Rows from block 11, named by matrix and row number. Rows with one number belong to one neuron. Each number is 128 + 24 x the weight over its row's rms, rounded and kept within 0 to 255. All counts start at 0. Numbers have three digits each. After the name is the row's rms in percent of the matrix's.
# fc1: first MLP up (model.blocks.11.ff1.fc1.weight, 768x128), inputs 0-42
# fc2: first MLP down (model.blocks.11.ff1.fc2.weight, 128x768, transposed), outputs 0-42
fc1.221 100:105120076122174140100143163108099084107123142090147120127123114156158132144179146168107169152122096137156151175125139103149122113
fc2.221 098:161140152141087152160122105114165125146140106194126118145141123120121141105087139104133082099110129127092132107132104182122144174
fc1.222 105:076129139142140111142125172094089132129130125137115091093147141154114140099144116149150131130154147180193155125124111094118127142
fc2.222 106:146172151122121144113137093157159096130106097111119118167153135107126088137125144170117132130105125128092132124115131155167113071
fc1.223 128:169164112114134106143135126170096111124125109134135155122117109131117139111106109128165126118126107157142152115107137133132106127
fc2.223 137:122053140093146169120103124092158134147135140125094094132111170141137128135154099101121136123117151119126138129153102092082103075
fc1.224 093:101119146111117130146091168121130121123140097145131153184150131117141098117153133106085146126124135114123107124140097068160119115
fc2.224 091:132151131169138149118165076136102098136091146121106107118135125119149164126137108133161101125135092135117132186142158142102151190
fc1.225 083:140076150148128156132168159181121166151139136120147093125096130109103144122139134074114091098122090097153103120111119147136113152
fc2.225 085:142160122113098120090098123105127094133145096102104169066133127163124140090120163152156122155131174155120153147151130072124163105
fc1.226 100:139092120120099125157140091112156135122128130120128153120092126141158125126091102127153078138128177154092117135165168166156150118
fc2.226 096:105162131138161144111124137174086132156098108133141116126146149088156083138130170138112188091121104112164151109108145070104111161
fc1.227 104:098146100174159124133196129126177130097150141130111155150114142098119103174125123144104138106111105069173179107148140117102134100
fc2.227 099:135133133081157134142100116094121115183075106124157122112119103129125124122160100085156112159154130178089098148076138140133171102
fc1.228 141:150151079114133137122145081155105153147165116123131118096090107147167103097154151139122151100123101115098117164148140128121117177
fc2.228 152:139122184091139129158102136137162131108108134136118111139166074148114158133146098152144167125107091156137112132115122151105149110
fc1.229 109:120102126147158089105161106158077130144149124162137120093167107124188129129163121132150103122145094124144095130149129098107147142
fc2.229 108:137133128127119140106110191145134095134109094093103130175139126165074125138109156114108115116101163087118103130119138119159097114
fc1.230 083:138146159168100097110108133121099104105144108143110166112114115130136124090120154100196155099082165151138096114129152106105122133
fc2.230 086:148170143106146152123142157137123142150135096130135084149139098132120136150147132153072126169154089074118151107139113077163128121
fc1.231 118:159146127145167116170120139137133132081103100148114152125123156083191140123142146152128109123119120118093141083098135123129149146
fc2.231 111:114079111124073130113138154164122097159106135122161112155121156155096130117115126112138154124092098157159190147150164176115086110
fc1.232 081:130148166116131090093129133106145130147132103096125178131091117139082071130124091113133125125125161146103117138111115120121174124
fc2.232 081:120130104120118162129134093170131157108098128135123121157149142152156162140134166140126116130135108128164125068148135096156102139
fc1.233 078:105106137118123154084133144121125166118130096131126117147126128145136143096085154130132115122103156169164103123110138139102136118
fc2.233 072:152114144147076105131125120122091112114101161101131132109096138093128102142162098134142124130120111109107161102166084112170096130
fc1.234 084:152150097162112142163116120100151103119161125115099119091175112156129123136147148159147130117112106132103161145138200150158143124
fc2.234 073:106159112135168096137108135141141134116100154140155147124087167129132144119107130105137138105120135125168128119124072134093137125
fc1.235 077:145120152113133114099150131093178136121142078101151118103128148099175124137135134101137135085103128123163120153141173155126139120
fc2.235 084:138094130099115101140104132184094104146134158150090127165144120168124100149138124165147109161164112123110169085106118127124158140
fc1.236 094:119152141139106113129108110136093107135155159124065146090109176117140135113177126135119105150157161122114160144118105136096179122
fc2.236 091:142091121073148146129155135150172156147094090096150148146121119112146117126065122108142143104075144174159118101149153105134107127
fc1.237 110:121158133105121131125107151154107103124058140177113091123137116178096129123073129142142094111133109095092106113126152102154113120
fc2.237 110:126116116185134161088112138098173115135171102102129103102107154102139125114208123119126186126133128107126165117143110135107126111
fc1.238 098:117127091149114153093108118159081085168115144086124148150071147131134111113092125131161088148130118119122127120114088087140091159
fc2.238 095:096148150134127089112171128111195148130134097203124127108187118141145127131125142112126130112112148135149123141133151165076136129
fc1.239 143:111151134125111143102137082115132133139184106137094154116102095122132161128115134113121119125107078094142160111107114153123121153
fc2.239 171:134146104151142133150148126080145150100170113145104125163073095100115098102136147108161109134136153147122149104101120136149087142
fc1.240 087:106111112153178157086134129146155152085134099107125150104144115134128168139140114135101123187104138113123100120100138159169124109
fc2.240 087:137138137065098083130115109142116095153142121172144099139131124132106081133168160142173156103151151123151188159138133131097101178
fc1.241 077:076086138153133126123120115149167164124126131078117128144135144146113154150130152112118116138135085110108119153164169125126079115
fc2.241 081:156137129112127110139112142126122127132131143176144125139106120116138102090168090159118132125138167156145093099114083155124168133
fc1.242 081:139140136134149099107152179129136149103083140152169119183095090121136136130121085137160116122118138137163133166127110130133143127
fc2.242 084:119100105084094129138093082123115105112185123121089139077169138126105124126135159117131108122156137119099141100137157124136115108
fc1.243 091:103130114131137174133093123118162121107133087108149157113137139125105146147117103178137110175135144119196133136147097085158114146
fc2.243 098:141139132109141100158150108136119127173142207152111065131157126102141113136117158108158153098129097172098144155117157145112158114
fc1.244 101:071132162159153124089155087123153093106128127157173114145123133147121140132153160144079137175159129114155093143125147121127122104
fc2.244 097:169150113107091146173099142115102149159117121103138121089123111099141101168103126142136143089110141144076111118137124128089128153
fc1.245 084:124133147099153161143107140115091152100090145096132091175136158165128176145120141110171089156112164149180170136112090097138123155
fc2.245 082:139170135158116123091160115149152123163181110133129179106140140089119072125158128149095129082161101139106097128146136111121146118
fc1.246 091:130154146134129140167108163096103141166079144132101112095137154085099172156113114108137114142120111168135169123127138105096103102
fc2.246 094:129109122136170120082152080163142117092171122131107110133152142161150117105130118160127165130155148127136114118134124167140147136
fc1.247 105:136163141113130205110101137149132109153130104124141148096153144173128118106111140096139113131177092137129130090137187122128089114
fc2.247 111:094103100099100086104139140118118123112127142123110129119140105092115135149157099131075114091083150118150136165118076112133174093
fc1.248 089:154107109093137149148125099115177118136114119116133126144143153120117134133082108133116099151095105085125153104084143073136154073
fc2.248 086:091147133139130157098134145129095151142158122120126127092103113143128134119157140152112222126129145171150108138164104170145103174
fc1.249 100:109083206145146122108100112124160107162131078120160137100130134120137175114117118123147130117110151149161153140123148138144123111
fc2.249 099:109178072074125118163163146121112164114159169134109118141135108161135107128151163132122140131148103107128132119134087162152140135
fc1.250 076:117113142150122149108131124136143122173155114128156158109099151066131180121116096112107104153141099142102106144132136116163156117
fc2.250 081:149173144151111104141155143124105177113122161126118147144116129192124100149124161140139142137119182121148147118127150169124130165
fc1.251 080:154136145155107141135146115107121173088138120127138143072116112142102103151140160122162125095178177080130143142100106163133186100
fc2.251 082:136104110113154101115112136140120089118110103098134086154110125105158154105144128136126138165068103189139098098138133107128112164
fc1.252 095:163114115138123106132114149116116147148101132163125158123102140133139152082115125144129125080127104111128170174138147135117110155
fc2.252 092:105127125122153150118134108157130106114181148102162112121137153114143132176132130098140130163112147138138096152131119127118145081
fc1.253 087:105118129161158143149150150104137146159162166151120084091180133132110092126128140122133104138104086120094121117142139122125135149
fc2.253 090:160142102106150139112130126142141140131130117103148123165096121129163140153158116124142143103148156144155116149127129147147139095
fc1.254 140:108080075158155115142125122133144149125173137150106131121159127122112112144112160160126120125115082113135076109132141109171132108
fc2.254 129:174145117101089133085130165084078122132093111124154135141099110122151125118135114140123110139097124146147142169154119158079140170
fc1.255 103:147168102133161111105116122129098124128142136191165124155079135118134096137141122109081085143153104153140177141142150150108082140
fc2.255 103:118073129156099172168172137132166112138132168081079147091163128125144144106110121123149145102102152146101106164130108114152168108
fc1.256 126:109132119151158186133105127109137156131161135101143099110115121087131137169118177148108127116172147109141123157095135111172123132
fc2.256 149:114105142096103119124126128139116071119123114129113150104125106116130097096119050121093113160099075150105105124110112145113130133
fc1.257 117:154121103156149143145095117097173120156134103140123120140116091149154109125110153124130096159176124138168111157177137174144181116
fc2.257 096:099147098134154074152142135111134133180163123139121156085122121088117110120131140144081125144135159126102172146096152078110123115
fc1.258 109:124122124165153074109111105153116090139131099109125122098161178091118127140094138124162154144107123132064108131150118141128151089
fc2.258 108:158106105109150136142162140113106182100111119138110142156137069156122136140138127130112117131118132114122104132087141128098106112
fc1.259 089:116171116154121133099152140123155093127127130110125122160105091189117142096127149105172138133104090132142130111119146114136122099
fc2.259 079:105117161096125118088155128100110159160134120138133145110165165079105134175125129101087123123160178133078125130148091137121137109
fc1.260 119:118119130152090159111134145149100142104116130125092133108151134141087148105088112133118110106118100116153102132162136104130161147
fc2.260 107:136132146111113108116120090137134138093135116110114159099116120121147074114134144144100126143110128129140147157133111125083131136
fc1.261 071:135176144098166143106150107129122098144077135145148123118130105139081126140103151122143101113163102103161163119114170095142135094
fc2.261 074:146092100130104151131147133143133162118172126106109080118149148086169150120149154110143172171102159151117166126155115166138141117
fc1.262 122:168125151127150087144120109141146162125145145138164170115104137136080100113128117157153148124159111115102145101137161146096104170
fc2.262 126:069165119119120138140159103127126101164098095142113113151106143111179133155133131097121135095114115110153096141126103122135148110
fc1.263 084:133178134131145140143113115114108104149133091125133132130098118128152145161118121160111125157146134138147132188088131124145158161
fc2.263 087:121082113122140138124113123140148139138134114114130136072159147107103135125139142099131112092129158130112130101159149119109146110
fc1.264 098:113109132168122135171106152142134150114189135149098151147140139093148134110123154170149139094137161085103118148146138090101162103
fc2.264 097:157121102103146108096158158110130097132108139104102130094127131108136123126115092098085114149142041148161093106126133144136109144
fc1.265 093:137120157103142146122164165131080105086115096072146123135070118129144142128101085099138136118118146111191143109152187142157121095
fc2.265 102:143178132158151122129131080134125132128114163152131111147177119094108084119098163144143081116127084145140129147090062109107117143
fc1.266 113:146133082137145133109144130131118115113146101141099122105161168140148120169138184130080152175139116142126152147120128084147095122
fc2.266 114:119099102115131122154125131082144133149103155145134155149117123135128150172117112142131098084116125158157150109109123166105134135
fc1.267 094:110153082088139124130146113102141127123136127118142149059106143103141125121119121136137119107127072134137144130142133129137175156
fc2.267 094:136063180179119109140112122149080115146131113104076124157152112133113097124107133149120147132120162151098141134114111152102141158
fc1.268 091:161117126131126118118115128132112151098159112149119129142116147127106140147128105137149150133152141129080101103137165123116112131
fc2.268 091:117148155116138100119104138087150098138081119127120128131144120143128113109121142099094133137127110098110101105137108135130120117
fc1.269 098:142169127124133091167111117148132106105115139128139107164148093143117130106122123074115087138142162137130142123127103075097132148
fc2.269 097:114073137101129125098166118108121125127088137114115156091111188113158142164090126178144162122120147117099177109120173147130099065
fc1.270 092:127131101127123180135152139121073135119142179105154104093125142095140149108128134137127125105122094100161158106151156122112138131
fc2.270 091:150115169149129096094129127150171126141095080152097155149138130118113091138143122154176125160143158149123117154132083121109120114
fc1.271 108:119086167170114145094167073130136141119113131127145134114114152110147096174124142107179141109150168090126099138158149134109135093
fc2.271 109:123117112116153135138089162140128135100097122111112085160147106147097132108165115140075113133120104144187175142123121119157107178
fc1.272 085:131081118105149115106177170133163117157126145201157133122159127139129169162155132123105130133113108133173091104107123127120134120
fc2.272 092:154126137140106147137123112138129136125190115104086140124121100126138100057097179127131115120153102159121119154150134169140114149
fc1.273 094:099099127141117111089100123161134107128118145125056136150115104156122112128135154130154134116144077097127131108169108107096142123
fc2.273 108:134154125095123123157119130120133163131134098162140121095130150094126128110120124159092100136131177158134102140084125098142109131
fc1.274 084:131116084155130181107179131113160154115114146096117143133120157127174093111131139142094074114132173148127121137092114120110148129
fc2.274 086:106132163078107105140097107140094099152124111136123140118140100109123131138143138133144123150095090081112171123150164090145094158
fc1.275 079:152137155137116121125147132169162127157159148153147160122152098141126110152132099131126141091163109116132126130104132132096196120
fc2.275 077:125114074090166166090120118109117116118108099117136119126095119084136138116105164104136115156090148122139170128156148118146079143
fc1.276 107:124098149156184097126178165176118112156124111173149195145134150163127157145129125094125150162132090108131119145127097145128098106
fc2.276 106:142143085100092119147163108083137118146129144098101085117113127134177138156100149127109118119125161145128147123147152107107097123
fc1.277 113:127132115127156137154144168141148188114113114133124124146116120091139108159129164109141151127109130150109152125127142112113139088
fc2.277 100:141127123120092136143143121108124075120143164139100118119129147128129117096159112157098107114128082124140091165150081146165127142
fc1.278 060:114088125134150166127116095122141110118149119105173095094153125144158118140136148131150152108137088129213118126126126126164157124
fc2.278 066:111152161159125151113168146106088131153114142159085146149113112098086127104115144146113164161125145150146145131123119160076134161
fc1.279 101:078128135143162172115138124103115078123090111120164151133139115092192143138119130126137074133091118158146126140158093128115123135
fc2.279 102:120105129126104121161111122121135175145158152145116122104134114188059128098126122121156151142178109086116140167112144134156160112
fc1.280 078:133128127173180135152126096159094122122140087123118151138107127120142123134148141138162103169177077147119140121096146120099121169
fc2.280 071:108102144143097141119104141092120173098129124143143096099146096140141095119090093155101181109083132149146112114136087138139121109
fc1.281 104:147102117181150136057158132166111126106147138186121153138096119186127144134123131120121161131104108139098096128131111135112132106
fc2.281 095:175127120105085114169148132077108131136102132152118098146141109087152072147115159175118097138154143106136170111144125153178110174
fc1.282 152:154117112144121154115150133167168154129102106183128153179101094085124144138139139153145120148151113136149135123159166093146157141
fc2.282 150:091081128140137166172111131102108149160152156084128122097158174128122112120107153132128185125129121165123101127122122132099123146
fc1.283 115:150143140096131159106092145101145087149151123144107169188139146139147118086113116119162122136165135131150137136090134127103095146
fc2.283 122:098144162162123139122155115163131169118134121121174097092146101094120133153135144153090133138093139102133142103168126114124172113
fc1.284 112:115151147118126138093114074114102094136140119147113092133141123144159117122094096120145171117089098131131150135148153115113139136
fc2.284 115:168087169127156111154137183145191140120120129136153156087131138141113103138133159112138092126130104124096065112148105118124126123
fc1.285 078:140125113151156130126071109137106119148147087139112143114098148124154127114118132080134084111113083176060154181136151101100137152
fc2.285 074:140116146122129135116197151169096132119118165113118126142172095098125106129115144156121162167128170084143119078135113146136116115
fc1.286 091:116126142103118119133162142139129135115107172106185125113078089161124070143105113113124097112150113150156125126122114131129113154
fc2.286 094:106145123158144138153113107143123110130125121134085106131186137120109182125148164117159140121121162087108121126114127102100118077
fc1.287 080:135105128150125110127108084136143142134122128129132116179113113165123117107128139139154118142103089088146078170109095128104084160
fc2.287 080:144126099115095115136139170112099143134110131132108158071106115105167119161146107114152103121143162152106190092113145142160144088
fc1.288 101:061125111146128148124129098165109133173134128160163168094146090180114173108131123120123165123147112157126146128114129091129146143
fc2.288 109:176091112124135119128116150081153125114106103128122112108147130101088133156111107112106121138139160096085116139112126161113115086
fc1.289 091:136148118137115128132070170109144103124125132136190188119128161163130143098126150074106138103139134118108108094101122105136099109
fc2.289 093:137109136127128107140152134146113123117163104140132123132124117121123138155131097156162128136120113178135120160144201143132134117
fc1.290 095:132152177142161133164159128149127116131141143122151114168106090129113101179129123156172115105177122120147107153150064131104141128
fc2.290 097:121128102143097181121108141091130155132098087161119064099160118152150134115153143137107115106095139145113134088120141112130150109
fc1.291 115:058135128118130154077148133079098129123150115101136145096141161152145121133149115122134154133089112120121140130100152178135182124
fc2.291 112:216120143130097110134133116137167089133137146115134124178141102129105099123122169123120124130164138134122116123164081108122103170
fc1.292 095:093109087147123148105090120092156131145083103110099130126123088121116098140112089144116145134145121126143152122155116157172145053
fc2.292 099:129162153162127083112166115125103138129106153142146113124110113114133145128119130116108158118100179102107150148109128132098120152
fc1.293 102:147106120134170093088141154099129134091124113137109127089138133149129182120149144178110158105128091118151105108151141203137118191
fc2.293 099:117141114140110117149132128121125106159115138143123135157107112125102083143114097094149097120134123148097111168110083080094147048
fc1.294 100:102145116151140141149169165113152117112151111145153168142104141091131122161088087126097140101101130142146136152127163142083140122
fc2.294 105:146124119132143105138091078133152086141114158128125087122146141157117114130140150120156126113149086119108121145100124102159159134
fc1.295 085:133140114153128164119161154123135049112121137087129105078159113118119157144116131119118102132118086125113107173102148145086115144
fc2.295 090:109110149088130126122085153093098175139126102142108130146121137140118111156151104169169152134089182143116138099128116142176151112
fc1.296 117:123116110161133147117110123129141123093116124161134146129148137143129139141122104139108097117145120170146090124108134117101124162
fc2.296 125:093125122131107114154157113136127140178188141101112135156098136154109116148144128157127143132113177115117179126122121096126128141
fc1.297 076:134145105097120059094119131107094145105072087139153125143142103180146146104084139137097116141108087126121141120127160114112125097
fc2.297 070:110070130152079162163133139132185143154172107109081116091131154082117119125135132085153116135122135090129156121128124137119132134
fc1.298 145:108138150158130153146148110144076161113141149134109092134192155123139129159114110083132156153165126113096152161112135098123146121
fc2.298 139:133091120116132118115140141158140107153094119117121143134159150144126120135128122149093141141094173136143076150130155133145132138
fc1.299 102:113162125145119133105168160047096111129100141132147149113130128124188156191150105132121122129132116123133154155115122086144148145
fc2.299 105:130108120133112121156107123163156171147174114141078115151140138146078107103110113086137145087141111130139111136118162155123109140
fc1.300 093:123130112133143135083126132128113094139133114099157113118166113133142107088140125144095127075081106049129171092112135099132166121
fc2.300 086:127118146142102135122128125154113144111121122128131139088081183118122118128120113131165114190163143196116114180148126165100121134
fc1.301 107:135128152093163109132137160163103136097125137116109131125129121115177160117102101116126148147146137125122119114173096155086092116
fc2.301 116:105126085189117165159153114117162125136116134121133089146146109163101098171123134137122103086116123114126135147112140141124151094
fc1.302 087:135129111078120108120157125120157097106139146125193143130122139132122096143143133110153101120087119146118178147091090094145120086
fc2.302 098:153114148182138144114145103112082133106140113112097103118113117123137170101136146132131108118183140125117122075137163130156121150
fc1.303 135:172140116096118133150142180056107114123119140134097134143157080119122148131154138086123132124082075162134133132159129161112130096
fc2.303 150:103157166120124142103152140200144109093106149141186112113106161147139156121144129132106121126173128102113149124132140115140156107
fc1.304 079:109149128097085123187135114130109140160138111117137138140112117101112076172099104132107156127139127180120122130167144142113120098
fc2.304 079:117093152184165186095098129120116127103116128153120088097170095130134150094112147127120119120088106083107127122117123096139135149
fc1.305 099:139149127114131106116096174113128130143101139135092145135152168131117116094083112116138183135144120176138084131112124140157143075
fc2.305 096:123159133189163172162193115115093171124135150113151115120118104121137158164131123145114117124118114079154161136117088124112125117
fc1.306 080:130124108148084102155133142135112131128154093121121141169141121150111082135127122097138116137148114157150139068128116114126079156
fc2.306 081:136174125101142152099126097106159136148090171127124104131112111101157125106149126147144102126143115085081128151138147097132155086
fc1.307 076:139124116109147130111082136112110117144183137139113129105171116091142102147170101140111165122105104132127113141125129152128130095
fc2.307 075:147150149164122113120168128111128151100129135139164153132098113175146125121091162112152103123142142130108119117130128117162147143
fc1.308 108:140090121159088099116110127130172137135126129130123120161054112106129084130142136094140149101158121136133076101156120128123158087
fc2.308 120:134141108087139183161141128097060137148096102102117139107158145177115137094152139154099109198125102141126151160092145106130100151
fc1.309 089:165116121159126120186142161128161151123150110111128179139099138106136149147109153146127122121124105149126088158181124137112124140
fc2.309 090:137169115126101135109129109122089115127102136138126136140147144171150116174156114117109136114137134103094168091100134108125143121
fc1.310 086:114154124092168140130130139151120122121114126168154150128133149106149110094138176088125105142083088130115111140094104133086112137
fc2.310 092:170097114160110110121153111099155128129139120131116132120104118172136142141138074175091141122165163140129117174142101141138127105
fc1.311 101:129121113098091162123133149135106073162144099125098130142105143166140104178135129175120145136159136123092113139149148133183134113
fc2.311 096:138161141125153117151142092103167108109110116130153139127131092102132126073127140088146126105076121171138132129114138127089133151
fc1.312 109:129124115143165150172145144073154145154133153118135134134138145141154108169141124110140106089096126134113170151171168140148122142
fc2.312 099:131126109111170088109136093140104112119098153134141148133070143141137152128109132149131112093155100125131127108095106111171105117
fc1.313 094:116143112102103145089152139160091097128125112065131157147162117089158136136095128128187084141086145149151165154127088105182151120
fc2.313 100:118085149154119105153150136143164149156135114163098142077101156131125104085143108120082137139135115116104151138152146122087082179
fc1.314 085:139106142193099196125127168151132107148145091155158127126114134137181134137108107171117155078136130100160164136146117094093115150
fc2.314 086:121165091094135120145162090100176126118097130107079121130161170151078135155118149071166125168145126152052109140116162142161128110
fc1.315 092:120180120142158118126094129116124133116107112136159100122125117150130109137111116115132102063123122143130116107119128059078150089
fc2.315 101:134095140146138148129166125140134113143128137098163129106145138151158143108158156158139150153136167139120180149151116133209148148
fc1.316 101:121096096104125108129121097132169118143113147152127098153142105141118093170112100091120161156173125141177169134115143094159128113
fc2.316 105:124129171126136153150149148094085155111153104134106150091152133125125192135108166143150126101081103120115113157147120160125151147
fc1.317 106:141132110121104106123137127135170108160132105118122162140142097173137118108142138081181093122112123114135107143120145150111110156
fc2.317 107:133184130112142124099145111105098170111147129146128111125109140118121125115122127116068133143147132154155174105131117113124167120
fc1.318 099:144130137148122121122139116103084131146120088186084125138165111157116121157097138123129133144134150149097143081089112120098148123
fc2.318 103:149126134109130080112135144135202115116129165091169096108127144107145100123150108138135149116151116099128109152153126104153066129
fc1.319 105:136165099093142143062154164145146153154140134122107145108133152127133130184113128109141097150140173165164139200111104118134112164
fc2.319 104:126131137143117115188125112137107106145152090114153121120130117107135094106105152144131160135085107126080132063156189151157149116
fc1.320 071:096135140132167141111127092137107147130147118126124128121158114121173141160121146150146099103071135109164153124113149107159170135
fc2.320 075:148156142133091123153135167137133126121151153137107138156115126178103115086168111115130138149177146128126112154162132147111157154
fc1.321 078:162144138145148153157113141138135115108101106115133145101123121135125142123124121149186175071143134133118125149064155102076117139
fc2.321 079:103124119124112150116152115121098148141132130117138098151151173128111105123147138114126061168166142129171165114147132148159119128
fc1.322 071:079137114101150151138140129139127128173130093160147134097129134149121115123142139128128102134105137147130150149102099118110124117
fc2.322 074:141090125131095113129130122067096134120154159127085116153147126149131151100127132078145179110126116066109108155168124150138147156
fc1.323 088:134112163164136131137128179138088133133142117124160109137094075126132166152136158145145115161184102136113112146176145112115112124
fc2.323 088:135155109103120138103163082120165131151121151141118135133161175131139083141121108122115156109080121112127139136095171129166136116
fc1.324 091:159124124142127074147102092074162133084148157099143162119085122121156130144129113112129103122156159121154129163127144159104165107
fc2.324 083:124109161120144153148110120165089098176107123172080135164162113150114140165137172120108121094120110113148147127100114079113127155
fc1.325 109:111136127138123132140140149100118139134125120125103173130106096141097138168140147137167124112177109153126124144115105127128157086
fc2.325 115:154153138114162138110137119130115095096125120117157088155176159116155148117151139119088101180099154127157152173148167155146126149
fc1.326 093:171146122080116159154122099148157132126129094124088153117155087097108140121143092078120164123123062123114119115149131151123184110
fc2.326 096:114102154179147148102121150110103113138113153164161088104119148177127132143096145168151142132138157144135142168104114144085071120
fc1.327 097:137100123063089112105106104108121098176115111118112164133124113148121127088143112176143098134123109101127160092109124120137094145
fc2.327 095:094135153146157164138140181130143146071157147151165107119118134084148108179112146082129134122130148125136112167153127151112117092
fc1.328 075:145168138112107141130128129107157124170117139135135119113147110136164139113108150156115104086133203094112152113092100149130166110
fc2.328 076:082147121124139091102114128145105120112151123166132143137134173130093172126131154116166116183151050146150103105154194124157108176
fc1.329 095:112135121147119148141060118107139098099148094150113097121139107128171133124109154164107096174101122099120108114151133167140129141
fc2.329 096:091147100171130137148194133148139130152136166149166144128126152124078139111151133095144147105155120138124141132150133095139120086
fc1.330 107:138114137112149136130126169176124077156108130166140113100146176088159165127131085137165139101143080121095098132106133082135159094
fc2.330 114:105143148162140135112142083092122142116178109090114119123088147169067099121102144111116148172175163164159151121121138142088132159
fc1.331 096:119110123129139150153136105145124128138192114099151167140145114088111130125114143115129133132164120159080146112141138134157128150
fc2.331 103:186148141138107109137134141110117119105098143178138140143137131175144149137128097158124124144101136144168141160122162136135110142
fc1.332 080:117142144099139118116135122138135111137151124150164141105153143120181114108134115133152154130050074093131131123142117167099101176
fc2.332 080:168141140149146152151116148098117102141098141103083115119107110153078144110108127105121094126165135162141126144110149097142154093
fc1.333 085:092145134124125083077172120101099169116122128134126156122128129145136117145071118109142112128113115085092112112131130109113090127
fc2.333 090:173098117150114168165136128153157112161110106161126146138131157132115141107169141135135160138109162168110131106127113149132137088
fc1.334 101:110125153141152118134132093149102150132138107137190155112101128157123144167135094143166130151157107144188129120173122093099100121
fc2.334 100:143126121121134145097134145149147080118093116133080047102178128130132114133127135129114143102070132101130116156128132139128177126
fc1.335 097:153114095116148141110145116123104130165153116160126184120119126142125122097079106103081127122178137150153089127122136065160160115
fc2.335 094:115131194117106092141125131113129155094107146117136133184124115120108159149156105138154125103106117161134111097117102143135106166
fc1.336 101:083114091136140146106136142151118108104158112170134135127123121117196138149188142122164163139109164178112138129188182119131121136
fc2.336 109:160155119089115105165141120108140139145135118113112139128157145175102156114082152121124096098160099096129131145092085150135113127
fc1.337 098:110084156155155125085152135111154110145127124163131124162144119139094174152120115141117158119142110131157138109129122115166119136
fc2.337 103:159152071089081128164108140115125141119134122101103161130139130119169100131166175108115110113129105132092136147128139156106128127
fc1.338 110:133110099145148126092109139119146115110190145144078138156107118110125188147142152122163146110136109095133130147134121127117119146
fc2.338 119:116136158092120115137100083122101139131120118110176128125141100129141098119073167111101098114137156147148124075111138133111116137
fc1.339 094:103149124138183111105133112140150098110158119160119138112118149116152123160115120052161132139120095104121112105117166128140171134
fc2.339 106:187125100145083167129134104116101151158131139127130126183151098124155154119144155172129143117151147132122140186145108129129109138
fc1.340 128:127154144130146141136103152121169182125105080167116156101094112115148120160113147114137071151109141139131183124104131150128115117
fc2.340 115:097152155129132128124100114117105101141111148081162129119175123173149130118134143128107176132153078151155094175133121088146145142
fc1.341 107:171140107109128170117116108130109123111123106114100090138143172082150169140118145119120079114120131064099148142170138125115115098
fc2.341 096:087123125138149099116097158147137117148123159157164158133098086138087097102132111113145144115108118155138114123089102120158199124
fc1.342 093:151122133154126116164130132102150115162139138167110078102124146126115127152177104159175112132108115102160140134070110098143145094
fc2.342 093:114124089081104099111132159116100135131111102106111135137099121131137141120097169102115101090098107102098118101143141142165150146
fc1.343 075:149118119150105122123108144141157128151112090086106148123151172111201120154131115117138107128168142142086140122179101134103164143
fc2.343 080:098137138128157157143176104150105154112137169145146127167131107175094123097102146164138131108100113089121126137126140096151129134
fc1.344 091:145120090118150172118140097159134148173135149119139138204151127114091136169200107134135139124142126113160172142143145111144132152
fc2.344 087:120130155110139115136088158102157141126163123156109135056122149112153147093070186132115119121131114168131085146126140151097157107
fc1.345 084:140144132104136144150120127132141130168111146140106134124159127142154100126102129165144165102117121135125130094121089114161127120
fc2.345 089:117086124119134122149123122122091103128123097143112130121077105092142122103147140131137087133141122142113124165104170138095136124
fc1.346 114:122133081119123152107121128111122121144117177164147161088163129142119114123123111154088142135080111160173140132120150142144154163
fc2.346 107:122128152133121107176106152129147128164151097105136116144107190142113168125119136133134153130118137125131107161159120127124100115
fc1.347 090:144099149120100104116077125096131132125169134134168140146154122129113149100143120145136120149099108135155124145114103077099141117
fc2.347 082:117150114120124137125168138171114121164095121132060131087118072115128108150114070138119086109137159108116160110129154174127116123
fc1.348 113:142135155120111150140171117108097149151137117183134138134106177134122114086140116142147138131132115132105159140191087128120144136
fc2.348 110:125104132141122094115088158146161129098128139106117137095125096130147125140111117094125118120146120105146111131107128122115078125
fc1.349 092:119098130191137140126119151146144132138146103132124146102160103109168168140147134144122123115112144147119129122142114148134124140
fc2.349 095:139147081090094113092123123092110154128156137142141092166110128149110120105138139099133154152132112085102090120120125074128144122
fc1.350 073:081099165126126159144148127137162103121116156137173112146102156102170141159085151109132179104103150149142108136130131104145099129
fc2.350 081:146158117139129093152109115081129119136120145138080138141139107135093133083157148144140087131137113108111131123126138154108178170
fc1.351 074:108137164136120108119098111096146127091161145127128109136170125135101149139094129146129132113082094133154106120125152149126095099
fc2.351 075:164131101081124135098151127126120134200141070142106179156078109177167143122157165133151128165124127096107123135116098114128130152
fc1.352 090:107122161095123112103113145090107132105134120129128109111125133140129083124131129102190122152113139150121118083109134059139135093
fc2.352 091:141107108131130153157154117144127095120112118145122139163134145136139112095127101129078117141126075078104155160115110170134114122
fc1.353 081:142189109136126170115129108115109131099126108110130172074070137141165137101153118105094106144144116077143123101157148165094118116
fc2.353 078:095079165131099118132121122114136087121120150135085083141146125117115131144090135138166156100077114171106139150110166080138144131
fc1.354 118:094111147115146106170143115061113125144107124150073138099140134101131177133121129132139124141119068146115120126155105108129109129
fc2.354 121:122108115118139116094127162177144125139152095116161133146113143143092107136156120101125107089128176091074114083141121134121119079
fc1.355 103:154123161130167129127121105150109110143138118102111092135140131151120169125117152097121119171117138082119107138183110150139140128
fc2.355 102:108051125127094111110125175130114135134090128147111177113099160114121144132133111144112081073127135132158110119098121078146111111
fc1.356 114:181098109171130127106151149100134126119143125166100126123113150098121088093101123124132138117070084120092154120145154137114139148
fc2.356 108:116130142137127106136116127123139154148112130054151128095170136159167178167124110145142121142183158146121089111104142093128137108